Rows from block 8 of the encoder of a small image VQ-VAE, named by matrix and row number. Rows with one number belong to one neuron. Each number is 500 + 25 x the weight over its row's rms, rounded and kept within 0 to 999. All counts start at 0. Numbers have three digits each.
Before each neuron's rows are labels from the 100 images, of 14976, where the neuron reaches its highest value: "colour at peak" is the nearest of a few named colours to the mean colour under the peak. Only what is clearly more common there than usual is listed. The data: crops of objects in photos (Visual Genome).
# fc1: MLP up (encoder.blocks.8.mlp.fc1.weight, 256x128), inputs 0-127
# fc2: MLP down (encoder.blocks.8.mlp.fc2.weight, 128x256, transposed), outputs 0-127

colour at peak: grey
fc1.68:547507500543456503493507560496485536489498480488526502451472479459471511442503553477488521465497495467485535490500494471508461500467470460485497492546447533497540545505468473483528500480481486499518525537476475515472515541510497513507487506533538492497521538477507516519491523466499538501480519505461523483504504449487511510506521524480492531495499493492493546523483485457509478497516
fc2.68:476538517506551503533541488506522488473469513516483514462478531535530486478515511537537492511443496547490519515531504504464519526471559543491532475473477453492519475493469516470474480525513511474500485518504513477528503483508481468517507477503505484481480526480492480524495484477497535525506529475488480485496531481523493462433505490463487524527471550484534494486506478504500466520449

colour at peak: white; pink
fc1.0:473499523460526482500514490502492501516534511490486538510489500513519495484510570510490513507569551526488470519498507530510539509504508539480466508512492473489495527483506514490525502577481506486527513457534463498526497510485566490523523476484492533491503516478477484550490493498522537531535511522499441471480492471480479465509536510476511535507506541509515540504522494537492464527503
fc2.0:513497499502466464478478473511484515516502509473510478522505485488508541508449517452486536482490499492488524477484551539474479478545520523506472521474475526482482515510512495503524493434523505518465490460496500507469515563491506475483505527509494442522544493526458498464480476485554518470495525522509538529522466483489485490526488514505515525488550552531474483535505525471479500505503

colour at peak: pink
fc1.53:476467508451537498493518492514530494474442556487510510529459475508497545457491468494500494523510509551493464467510503531496512507516542516509511481454557525525455545529541468500454489534529482520518520487534506505526473524480493480506499502488557497515470477503519475502521493499518509507489484508507488475562476496506488477488492531506511529513494522505475463501509484541525457517504
fc2.53:514527500514466502462503461459462459492477490484505497479479524549465513474466515549536466535488482534499542500512534496518502467515478495502512503504458458542528501495485500490506447505486510476491447524485487503516479472488516500571504485509446538515497448501455501533510532521518515514532499557493455505528510508484498490480528496505507498451470492510471504492492494478512513493483

colour at peak: grey
fc1.219:529487509506457490496538497504492508510472463526532502521476471449526526471478462512496504496504480528489486520431520507467491478499514543503511534492437505481456502482504507490517521475517514494513505500502480490529492486509494521496510478521546505508539476449504523454494472471490511491505547472510527542510524522538497532509485553511459451531501487529517536492481504511513509576494
fc2.219:491483523495486487511497481510502540526505545542506513538497534508488536508501532514477497542514484532505507530572513516458495557457495552487499541508539498497501495524483487524532516522528487405489482487521550474507510496518504521451513519507462464528501514465501514539495464461500484468505500506493491507458520476531484533496517495470509495499475515514517503520488500479471484516495

colour at peak: grey
fc1.194:513478525521486520479482488521521509465527513490502490522543531511447451530507532538498496494506500433465532508525492501523460488491482497504524533471480507493484492495532506527500470477519466502490561494507514493483487504458492500539479506531522530511496504469516501516526497481535487492479472461495500475521502562517551485458495489505495532548494474500507461494526493553434483485535
fc2.194:499490492489522534521480506479523475487520479477479523485515452552531420512479518468532455460505492513495491478471521494532517488528492526488499497487525534481510496500520543492535489482542490478480499532526487520478447540492532501467522478512477497491489528499519511517497500467511500485490517453508545528472450532492529476515450510451515502487467483510460505477489504523443494519522

colour at peak: black
fc1.235:525523520495496520493460516516512460485533508486498493468524530511576510497515492538497476513490507517506474535549506500493529518489534513497464452486517467583494511505468473526462482493494535491509469502503537482512481469463470517541493517513518461558517512473510473543541460508493516526465503473449513478511501453477496485502503480483533491508511498508510466484494502481499535497520
fc2.235:509530498542505498478514482539495506497521485484502487528496488504517541473505478493457547496507487517504540541463548471438517506507546517531476542514483483524441533521491481510537504538482487482525533492504527489517476517488535508486524505516511473517534489541489501453454479488471515503510481480491528512514484465482492471456503519487464542499495527537470508485476495444549518506496

colour at peak: black
fc1.87:494474519533538504481488523482450535532528486502486502480482499517554510474526541529517478531527493515528472537488529512490532484490497496523481520485485507507486513533482476453535505441505495512521497523494459472550494501465523463540488505519459469488504517524502538539499525512517529506508498502480495487528541507541540482459482475507487543445497518510509494483512521485456467474545
fc2.87:520503485489501471519501494531451495493554496498517442535541509458476516529482508468503491464507485503510469502495515481490501512505493490501483463515535507488507510524502543514522498523528494493507501485465474545488475471520527525515488483465541490515486538545501500489490484547538504514482478526522513497479518497493523483471524548462476599536477537517469510490506515446467513518520

colour at peak: black
fc1.56:526449516492497542497539510501497547519525443546492456512496524549524488496474539474477526502506493495494537449523542461462517457507499498518512460516491537537518543524535508487465545470499519506523486525514529465510527484511492549519501508486528526502522490502503508510487499509486523471501471462482505526501496524517499504538479450513466520502473556486492461488495520496479489499511
fc2.56:553459477511504477489474492519471465506541539467462564511484485515500483488499468529485483499503502459470492445499514526495502488501454509502506517508479500566508562486490504454514478530510529505552506463479489512488474516489503512517493504467528523471538489486506511456496526509436512501506494517477559490511496507468504546514487538523529497488479510506518539506496499495510489454491

colour at peak: pink
fc1.78:511483491492523483533537446480504498537492492478504519539463525502470499526477539497479487526516521490516497529492453483493526514498457504482527472516508476547523490520502493462480512465486517489489521542482474484518477445489496550510491530497498515493473486481529511492575537502490507487466528462515499537505512565483459498478464491502512543514478531539519526489483516516466516536533
fc2.78:523477496513483458515493525527494489500495517518515501474497486464514515522512464509500456525520493487483493516471475489519489482539512518482520504457500506522504481476501492461465452547525481485494536479467513503500430489526517516476502471489525494499482526529572480477471547526558489486505525499509512503509502543514478492449507508551512532529497475530474537508473505513460510473440

colour at peak: grey
fc1.103:505471491524484543481470522571494528481520471524506512468505481479426524463522472517506475501496504481496517487473515526496490541512439486472481502496529568492501531454485492505493488479512492494482498548532526489498466482508520494467496521534545513485481512515522505499487513454539473493531472499495502536504514533528547496471499513471496492483498503495507564487493482495486513556519
fc2.103:483511496464458471517487503494488538517519504497508469512489509521563529511462501474513468476519489513519535498555492461499503515476466471516511498515433495500497491486480543493497510546482467486462475494478520538495451511490505483522465486475472486510547530498504503540465549513554500514486518497542525537504487537507567485549496504525498535510510512492478497488503486501470469512520

colour at peak: pink
fc1.75:529506514495522481487521474488483515494495475468539505470510521494558510511514496472510496495512429502531475492529477533502525523506495515520481558503501497493506498473497480498474475509522527485477483475514535483538507492492516516468535482507479494524480537512439499482533479491461466483530532477475468461505529476547503518497434481491540493547496473527480482494516463456556521511511
fc2.75:483534508501466518456447487507495509460507505499510490512502529529446526519539500552499511484545491509454511492478502525519525501522512488497482489521483535508500521497500556447485521474516489506476509519501498507522539555515482497494509508494531498487519521485477504538506501501436478518508470493515516474535534502526517546491571538462517499492522476492556523490538459501538505494484

colour at peak: black
fc1.39:456516526502491522530460544519554490472496505470476519503498500488512534525487518522523536531509502475550465537494450526552488462492476461501482509456543509550504464520445532499524499510489501491518534467477514487529468473466485550528495504534505513504501468508503479499492514523539485474550499504501512491524494508484483448494526486475516497474462515492495469509510482505485474522475
fc2.39:468495533509509517460493461541534510496507491515482530463506474526496519476528505513497509458477484496494510489496501503486466501469523510515460530496451499516477489540436479459481576521497495493470504482470545528520507485538497523498515467499491514535483483505475480474526498512476458466511501538467501469469483539491484471517503501473473487452491466509531487474517481501481436529525

colour at peak: black
fc1.71:512475534531487506538494537462478467516528472516500493518507492486531480495504460510501529503495518513478497499482520483526500540481512449511487523538527478485514495476488462494495512490478489518504492457451559496542458416532502518503517505533527509509520520454523524521483483504524525486472522482450504506475555500492530534516515523502498521457510515512532492517510457449525471502505
fc2.71:505525504486507513466463501509542470513445492461477494489483501505544445486509481499449523525539488475492504501493506486507523536510497426485509472482484541532486507501496510501499443490506466487517476448529511471503471488454499489496502475483517556533506513558538520507490503493515516505506512504512483522532532497451511505482513495578518502511531493533499517507522508490515514545475

colour at peak: pink
fc1.19:511480477507550491485524496508535517532480479488543470463513508521451503496528522533454482499509503497524495529476490510532488480497503524522463523488474543480494506506528515454506521527486491522509503477527444503451500526485519504546510479516511480479486498512475505487495516478495519459515463573539459503489485473538487470526484495553539525516513500523442534514495516457504506528523
fc2.19:513500497521503432530511509477465500508457490483504550531493504499501519480501523489485548517479544519502538537520441523438486491525515521524494495518519498462508498480537491532534518457495479505497526492507513505479486496532515545521501501538491443437557509487480507518490488460508504514489505482497517500468500483515477544485522519475518546531521502506547493478475516500543511512484

colour at peak: grey
fc1.255:510493491497531466457501499548533478530512468471477482527464468493466524520478499529483485508474492486516482490508523510515491501499495468506452496514456449522488479499527550489507487523513501456514475512498465504475532474524476497535537525511509535497495474540483524511477512519482523478578495501496504533508515531483457491513487508506552542535504557518519523552491468472502512478522
fc2.255:547522486517464459497500517459530507509522486522482465496484516465477513548532505463527545493482518526511506535505508522489490505489484495501480499482559521516499501530563471469491474497531459510523504458477477481481493516513485476452485487483475504494508482470473523494549503533500510511427507479532477518498561514468487496490499516492476524485520490474497473484473481515480501561460

colour at peak: black
fc1.238:534507539505527497515498486494475495513531460477521525476463489440507492460510529510515506507562489503487492464500517502502494551499528510529507497480479504536494495494487514448493510536486505488521512523504469537503499511507527434520486516532458444529505504468507480482583517524526549486499513469477514465513546556518477507517489495512486494471498514498499531501504513474533532510483
fc2.238:483500492461510465515485539514517523529526493511461447492521493459487499518490557484466490510481506470502524490524512503480477515482520501516488528475518491497452513498540472511449468500433471476559531493497466507484529520501441475468480491477492465493524519467481490484483546498534512478462494465522546489506487510487479479459488481463496510527497516506516515492485527518532479534463

colour at peak: black
fc1.134:467492480498484532473477547509496485516504494500498479510477492530524481459539556511499514506537555505554546489513517462495463469463470492462494481476505496513516479519513501518493496463535523507525496493505486475502508484461465488472496505509533482531565501499521487493534527472542516490484530479509529461449529533519484494475494499464509517513523529515533462488554500501518488450501
fc2.134:478529512524492500494515518483518503488506486502472561532512527505515462493499458537455503522495487468479507476476504490489545513490509497465467540519451530519485480462512507526473477509520506503573483495478521500481496475532517467508501533494518481515439524513550489475484475490515514492517491534444474508554497497502483502484469474548510497477484502546468517482502460456484511531474

colour at peak: white
fc1.192:491534539447519493493493526486481530478507478484479476551541515497475485556475476466525502514434469580507519495506515481522478509513457510469470495480521491546459484495481511543488489514473509522530533514460491517496528505490515501497489495460527490512476511537467551464481507514495454524485501520484546492491500512523484520496482506487503527518514487492503516515510456485545499502471
fc2.192:497517497493547489536490513525480524494491498500530519492467471556456489492455489507449477483557496497496523489509538482477502457488493492491472492477486500526427477493489545520495451507467506505541460494511515471485472482489470479535497470540485533509498517474514483499505475492460506476505455514551518481478534463485534497541510523495480511504538482499500500473527490531511504504555

colour at peak: white; pink
fc1.119:527509500440479466486469500490493494458516481520496492498553454488503511537509501531544546512522476514523508535472555519500519501499507487536464469476520513535517478520505492552549464467527542543537505468485463508485521516504551525514476506517499490489486535529511493505524536486462491484505505514494535493511509451520514515460470473506508496519527487492443519508507490472494514523509
fc2.119:483511486511519535505539500511481544506498538468487553481468549509577546492492541487487546504499544524511522490504522488468512465465475482500497507504501521532471477523521548509539534515500558483531497520524513468505506496514526521503500477505532495475509532466463490507519527507472499521502483494516499471493468473517475542484477547498483467507546532465524534495487485478496520511485

colour at peak: pink
fc1.54:511490507505480508553475513473488522507475499485495528485475482500533461521502471482495541505456488484482486504491498498482529503467523496476472471483481535507492527470499549495487482554516483523499494514504494541438478476515534511484522541501528531462477485507501500488476499485482512470483568540488493498527508453545491458540532521474469521487503519505521515498487519428496510560523
fc2.54:536473497503505515488490553535482489506513441526513541481520478459375455489511493498507495512508471464512518479487487551508520481528501460490465522486507499484488496481501496532518495513517486560504536512525493516467499513521514536522517506502525537494509461503478497494518496473453450503496469514458538501503510519493504506490493521508494531475504507501455518495509488508529488494476

colour at peak: pink
fc1.29:517515501538476537488456539532480469491488471509510479477508541462521495528487508494541487495502526532516472531539509510511535485500502496475484536516500487509500468483440482499513499516530495541530482502452537495471531484469497493508508522473483548513524545524503478493470532482444460506497509484493537468521515499499483544496417495526471480528479461524495501492518479483496509470475
fc2.29:506493481489473449468500516513467522498526478504490505520510485476475477510476499496508439477475508496476489522463528489525499469535482504500521508516434477445510539498496492511527497445507514511434485477532485476483502502517493450513528478471489508509469519532548492511510490540469507493520517482531515548514493438512549516488523502508485548479512520540517537505487513488526507530532

colour at peak: grey
fc1.200:516517478525528483447546478516508525525519478504524520487480464530489487510501508490461479508488526500526528500541510506504503519479465542528522480537500486465550518543497453463510530468502478481514531478545513544503493509523455511521475457530472489503515524530461503496485503468530512510537478501536521474497507463469533495490505462524540499551455537497496484503534510515497498472525
fc2.200:493474544494518493547431481551551505498532479517515548472528517460470487482518459501496477498554528491482520495497489507511463486497504465506491524500474525511478515516522497512502542511509487571506499497530517460475469518489496513500516521523542493543531526496510501505505476494461450485475485501438520514486500499482522527545489542496494513462505478502464516512537515493505490526480

colour at peak: white
fc1.50:489521492458533493488501508526510490478493484502481494540498471535508497478484557471526540474515506474487498513486467473507506507490506491512514476489528543504486498500522530453520493475553546522511496547473491521488493585488487517508501491512484518533446481565479512512490500517496504489491502520551564508507499527524542507505461465496507492507480486500482525514520465483474558539497
fc2.50:482568480499495517509528512517459491471464486519517500470508516478517503502520488473502521517490489452535535530509462456462515482482500480480522527465478512496476457465508513522506518534536473494535500456529537479501488485494520474503488479511495526535549470521516481459475509537524533464507485513501471508560511501490513531478513512519502435537492465469514460498480504517527518523476

colour at peak: grey
fc1.241:513491492577499496507470518509541507526468495480500551490482458504466499503497453507518470484570497513524495518552483524511512508493477525484500510529555480492447470464482518499473543478516512463520446516510537524484492517481457487494474488495508500527494489488469517500518511481479505453523480515536534527486527550506470502505495521520484488551496516488468528529515486479476485504511
fc2.241:489489504470521470510461519522516541478548496489508443483498510454499481516513505506522489499483503502449537515498514472534472530527532494520487517506531528512506506531506475495472495480474521553502532520485505517498493509527480480441494490487541497504525530505543451447472513491554553481499515483516523526492524540480488524503497536436514511483507527472473470506512538488496482506461

colour at peak: pink; white
fc1.85:509500491493534532528473517528475478510508496515496475482550491488482494546558498466477496464473513489494472494543497510514468474476549505523481467483495495494500511445490566470540489506471510536539488497496540467515551521509478524499519553503468481481467470491498509534505490535527490480484489505525520475489494482480465481511465441471507470519488492505480497526521521514496516442520
fc2.85:495499527489546477530463511449507452486586488492486513532500496478531504471517542502509542568485477530490503500456482520523511500517487470492479501465489498490530507526490496444510453443514511473517498476481516487482533501510494534463520469486517516504486513473516518496533524504509516483508530512514506495494496472535498510488529521504527496519532495500569523531495520469497542526484

colour at peak: pink
fc1.44:540471500483500458474505511472493503504492511495529453517493478491412465513498500553461494511505503520502545510519471489498504532524498537474473499502536471586514488490479515538502496529501553475496495512448485495471522462512514535486492507483564521504520490497478478459499501524529515496491492471469502517490510456515505497508454513511491478500504535510548513520502468486488511516480
fc2.44:475504502537497537490470518557540503483470527477515504496470522497551480516485491440502548501525508477500472494524499508541513478500523492480469486509495510542530496529493508519509500484469573494498524474502570513487478511495478530476502482483453481522481481474519479534551463504494488535510472499513488521478511469466492497469514496477476492481500540490454494467515479476485484535544

colour at peak: white
fc1.214:522513465500525461440511506546464481501553505450469501504509491499513507558469467466533540509497483484506501505485480509509483494532475529483523530515527477527461474450491489503513481516435523477505509513484486530505528508501510470512495507488469564476500469546506487503491496525453464501519492472485512554502487471493498472494538500520467519457497477510535494532514513519498521505523
fc2.214:471514505515518530480512518482523482485509534512499473506448488554473461492516494501490521511471499467470460492476510469472536506524482506505538482492528528532510491462498504533500489492470530518533509480484500491518555478467456460520498523522516515475465511457530523485524474552462484502519495503555497556518503504483517442482501500555545487495467538493489520485508521497492537504484

colour at peak: white
fc1.203:492493488500520500504519467516462506490531510468513495521470535517505479487488485548527479524473490492470470491466533504493517499498502511456492537551495513535542507524481460503482519552445525538539499450479481525467500478492522497527523532492499491507495500441533548515498457463475560468535512524522498489474540474473508499524506480506478482516476500509515501485480502510465483530545
fc2.203:449507528480492517518504518509459536499513511491506509519511505508521524515526513466483531504490514506547482526469456523515522518492532504474534516509521500446523524481494484507481499524524509558454469465453478529511492499510520506514505514500520453550518526483518488495497476477517498475487536557465519503554532499464534574510495501499503510520505503548535464529467520511509527477496

colour at peak: grey; pink
fc1.224:520535494517501431525497494486477541546498534492489468516485477510452511436506509474502487543472485465481536468513467478507486529445491440519503519486544492475492481481491459507492432468540467534532479488496479496519494507542490470503466512500492493511457503498515517498483492494496500490470483556517509495513492452486522490457520513487500483510477489496495503484516484512476531504467
fc2.224:514480508469554538508513499495559477516524493498478538476464516481542536510506521530457486544499474496504487507502488490525466459507505482508499519477460507509523450478450502538520526525522511484541503513499492522534476511477491507442472526491474519480504493511477492477509512475458493552555482471498461524455500485478523473497508503530521494476565489487528524489512467495481485498488

colour at peak: grey
fc1.82:448531488508497464524509520519476521521520529506526513522499492516504488495501523544528468450522472488486518480523462519479470493505484485478514527533475497476487494497513510529488482518516513523509472505480543523523534492520501544531497489528511504506493512461564497510460501451510471509450479514503515475510507488468511527490474463484459498554542487510540544499553476517554542488477
fc2.82:499479476516462547456501498447480507489530496554500501495487511486504481488481455524511489508489524501480491475500506517487493475501467488473480555475498477509515494492465499521493524496524554498501496520530541480531485475498496492492525516482470501546515516469485529507491511495462460469534512521464482467482504438497490456538489500486523513504524524544484550485566474521553520489540

colour at peak: pink
fc1.40:526501519475489487476494508470476500516464507533519482492480482482495491524519502469507506466530479504489524485478461505487515466498516550517511476481510506507543503480483540551480452478510468526510518484471439506462516495511472496532521493535525496476468498467497520472499522508479466497467512511544543469516487486511491466493439474522528524524513416532444488498498487469524498507525
fc2.40:529504516497514516571505528481460496513507465509501515525495466523521539501519524512487474495489474507517497501476475514470496489520475531494474493479473520495497500468494567527531468495505464537502543493480480504481477520476495482546464528486500466470532507491502498500545475496486482483533468531457475511542506471531554564524472564527511476517505514518464503479482506514532509497480

colour at peak: white; pink
fc1.94:524511462497530458462519483497522506535487466503498518505515520514464470492509467504483523517524495503473497506479445490521489524513505551515481498547505529521511502470482505515525478567511568522504502420526488532503499521465551487505483470474495554494477462487493508462487519497517539521536499493459498498474505529535501507481515502502509511541459475516465482522497487470500482505479
fc2.94:491491483501513506519466528486500517487518504502406488496514515501512499525500493483434508502489472547504517474514510520505528516497501485495463473533512494527495519482513473523505465520511510474490507496503470530506504491500499487501539529516486458505498483541525503464474489539501537492542500512577473479529477482491479502512531497473504507417487530527521477478512514466534559521539

colour at peak: black
fc1.209:493495512505545534465490521476501500479524520478477511434490506507498504471504492505529517520530504475495483510522516467499516539485473482516529505500513532526452512494519513517509538494543526543497482513522556521508505483486480469480522479493504488503536504536492432495510533487540517500513511499478494492494521560500528462471523438476457499544482492493535475505519561473455523523507
fc2.209:488496499527503493518534499513512528498560504530541515497476512488515495518513530520500480480528520514503526556512494511479500461514486507472498506511498509547450511486522497522516516562510502496524483477473490509502508485553469504524549496503508512518506523463494477511541495470522510549515480479447512475487532449524538516490488533514497513477504508548437485513502568490464485454474

colour at peak: black
fc1.106:489512527506528501477476506511476519501524494458533505510467454510476495524515507492529454517532478495473539496528543500481482466474462474500482506469507551469536503511484485436526516467523477530512501498461490516518496520506460505516464566482574480498503480485525558504472489463487495467509499503497500477488504511522512474509517483485523558525504483513491521526461480468528505518503
fc2.106:439487502545514510549529529490489477511559510525463518490482528494550498511491536512513542495505504558532528524495529519522493484459477432517498500505452474484478522482495502466511495509521508503473474513463528500487514503529494503530495530489473499505506503467446485510473546473470518514505527496496498530474436520495491467534477503500494469461506474521498486454509494470488501491502

colour at peak: pink
fc1.133:516505531497533504493507500509501561545438508512484558467508489479557504532487516542495465506545494500465494506486448560491480471516523488465442511486497509529543505536479514500518484468510458508535512515512510515466507526499493446514508505512510513481482496458463525516491514522545504534521486497526478466498478493445496497514513488504473507485484503495501466492479516491499451509512
fc2.133:496514501494488485514542499528543530495535505474495499488517486518503528547506514464491504515453471500497473458476564486513526508487561491513524539477481501515534536476434504479489514506519499522503455515489490515522488498467482487482509513484515488540494501530535485504492499492535494533474475520511486526520473545464497503520467527516465541473544488577506473492483494493455514523478

colour at peak: black
fc1.116:463495499526503502519484557494524499483533455526486527502491486483475523466522523494519498514452503530511506485486497513534486488512539499498516510490523531517519527489486443531481495532481480498502493494482484560503492484465511493523521535499496482498487538544500470503497483556503479470495488533495539471447472531506493514494535467495458464575523486484455508510522478507569482518497
fc2.116:538504501503491513480519547502501509508596484506489489517519482481541534502464524525469483475487501464471484506537464468522523496499483503506541483509487493519524509490482523563463497473507496484486497494505492434532490479564480505452483498538488520524506490467494497478499512519499451541493498485457516453502487478494526520502502507502542504441532476478514494494509505537527497487507

colour at peak: black
fc1.125:518453501501535521534526521461491478468568496498509512517474509490521487514513492508454507514557566537498518492482514486499501526467482518536473509527421483543498479513519503461498540488493490521489523494453493507550487453463497528494497495484534502500549487510475492478527512454503498527475530522487488477498487511487480481519474498498500478471512466538532500531523518478497486508478
fc2.125:516533520520526515506519489489483479494490473544520471495531511486547452548509472481526427494485498425489525498517484480508504507470508463500494504512504500477503511467480475546484491494478465478537452527545567489512532514495493491444509497499508544490496494514516492477489544511483529509520532507469449495485470503492524475531521511493522505479508483539495487528522490483518497537471

colour at peak: pink; white
fc1.4:499496512483495503512492527521504505541534478495491506487494453508450513518459491469520517504496562431476516505516531487541471509491467492564462499508527509470505489454470488525532504502495514504482520482497508534502467502507494476463500506475528513491497494536474484488439517459462472542477468519532493516510506478503515492508549546501486531503463519502503525507468504573484505511512
fc2.4:495500542534493498489522524497456493519484534543524496505487544514545538500555549494503478493485466498465489489445516489458531500516508541485496469514524520468497509496419547507553481520490532490494521528444535488495523514487468482536475498534478501511456525487508508499517454488460506510512500489494516522511530492486525485491515482496518491541542516510504487487501512512501508462522

colour at peak: black
fc1.35:443451486542520532493484492511525464538491526486508499501405493510501477505491501498475519541512505520497495511510492545497487509478511529446531517584510454494494507492457489503524481510514519482501455476522477518496487549487524502527494488540530465502501499489493529506529522478522484491503489539449521491536508525484500504503522502519503495534534538513539510502474461491505506507501
fc2.35:576474465492483491525466521494492522448503475473507496488506520468504459493536476495470502534516538513483491477480516541527524485493515495503512491533539559477533489475540511523552504497508505531495493514518461489467526513504523478494529480504517503505508486536492472480499472529498530539507480473515516529459462552508506557514494535492500495543493471502533518477483500498511482441488

colour at peak: pink; white
fc1.129:482494528474491498545520468517489499492442502499466514506515474484467487510477505476517499507533507499505474500537517496475504502520515484521508460513514569509472505502569484537469505513507485530508538518465441558497512491524482461511535474481527476511475499477515523484473495482475512514445498531524488478470489480505573484468525507516497503526456532480526478506470485525530477518489
fc2.129:521489484508503512503557481473500487456427484477494540481492534487536475498466498519480494511535530503483525530446511493492498502465505503509484530515483479554486521548491562560509511523526506498517479494512538465528511565474485493542517519477461517508488538529516507528507517482490496493479499508480499497498473444506533457544496498466483522492506505510483519499505496495481518539499

colour at peak: grey
fc1.5:507496512552501462500516472500538498500490522510467521493502506495480511521524493467546501500505488489495534479525556474500495506494517454489521559500503526537533535494466508530496477500523520473520543498494476531475517539522505493469476524549551494512496490467486470448508479513518490473542545459519542512526489450493518489495472459508500510489518476554498520505546487505487527469528
fc2.5:513498500458480507531517501507566516519523498532518494487529510480511524516554484482496461513462481482509500511499528517452497546502502494543503499557525534490541496495493488523470549516508508486479515518509483534520506471481489480502442490447521481523522496501498534546474538496492459529529529483484485496499556494486499500515502529550521501534484442481507526499500500557509511525492

colour at peak: black
fc1.11:524507518486506497466515469537521489491523471472459515503460506484550487481527503473475513518494510547513489452495461529533511473467483522516452523520515464539519482537488484476481488517529544477473507486532522493495487470488479488538464476465505510473523498534478506550490514519538505513517507498435514518513458460504518512458533513500503527503534514508467506470483474451463498495514
fc2.11:438497501503497505502539510514508524486495514509522467536501526499502554467508501521533541462530529483521525480526503505498503463523461518493537532508474521520511518557501520519486482501503550548509537508478517577507503509509510478437507481456514485488507516537498485494515486468498539495471547508516515496533437500494513459507510526514483489515510538508512469504485486468463495514490

colour at peak: black
fc1.2:460498503550507535494489479484491479507491522478515481465505507448474491516506507452543485509494512472466469480533509496533538496482495557488472491485488453523482504466458461541514480516506463504561499494538536487470478487488452502534507500487473481467553489498446503507456516546478513499520480491492497483476493482497467489461503459500474542467512482494495470512513495482478506500517
fc2.2:472473510525452519442475485473504523510486493480495487524465500495500522526496522581514557487495507545520487515482473498505510536533549483508516515516508518506556514466466470523435502514553481484465500491477486513503529496518495477495452516470508482503489480500464524484513553497533471500509507526475496505530481484499521495472501484465506488495461531467528513504497458476477525485518

colour at peak: pink
fc1.18:489564474559506516497476493527501497470523506506489487518511485515481468514512536512487503483479494480500504491536516505479501483516499542539481514519538468496472523436472522474537507536511492593531506478528469532491505506519495519514532515552477481520505546454503510510500493491528485509526503509528508477532489445506510524488509482463507515510484505488515500489526503486497520436551
fc2.18:537536474556516494479470472523502512492515503495542467484507482522473477479525471499496509529480498547487491484483448499491482465489486476550527460488469498487513489494503519452473497471520478484471476485463500472522486498524490491518528515476508513548509534474498480476518515562558549472461562515479496509501519535482518535475514507454484516505473493521496512525511513474512537509521

colour at peak: grey
fc1.61:546516496543471505502519433519503488499503524493498527514507451513484487463528490499512524488439492511498488504516480465496483453488489489510475502521491529491520451484493547515496463487494521506543521475461543526508496524521511519501490490508528540503496548469497476474469563498529488525519544479464484524525474482528484503508497517510529509553543508539527532502510503462494533497465
fc2.61:470480521505457473515481502493523545489484544456529504530533500458530538500487523439524521515469499475559463508516469524493500529550487530529490479522489547506522480536497535522489503496483509459513506458475471487491522505498498529477521478493538481478532498474537494484499443477520521502483499496532540503496497516526518529448499519509500533545525491474515479477507527498470513499496

colour at peak: pink
fc1.24:485549466468529508529469502486548510531504526504502450548515507526464466498506506492490486520452531483494522460542532499488487510552529565471467501495544483488471524454500522486473521497473494556511484451506474530493499471506476491468518527513477494490517524464520473506455510505528518514502491530496499465536473463523528515506477511452478495475461503507489502511491498504495492512500
fc2.24:535504511539536519492544522492489502510483507511498503493491493562570508482537539497503491507495475492450483492456514438519482456457483545473487492482481499505514494482494528498495506463515517462478489519464500423523510498493526513505499541493471532499452548493516526482492493514519549517496537506489478508481485484492528496497517480499515483516498440530504492481494460480475508468523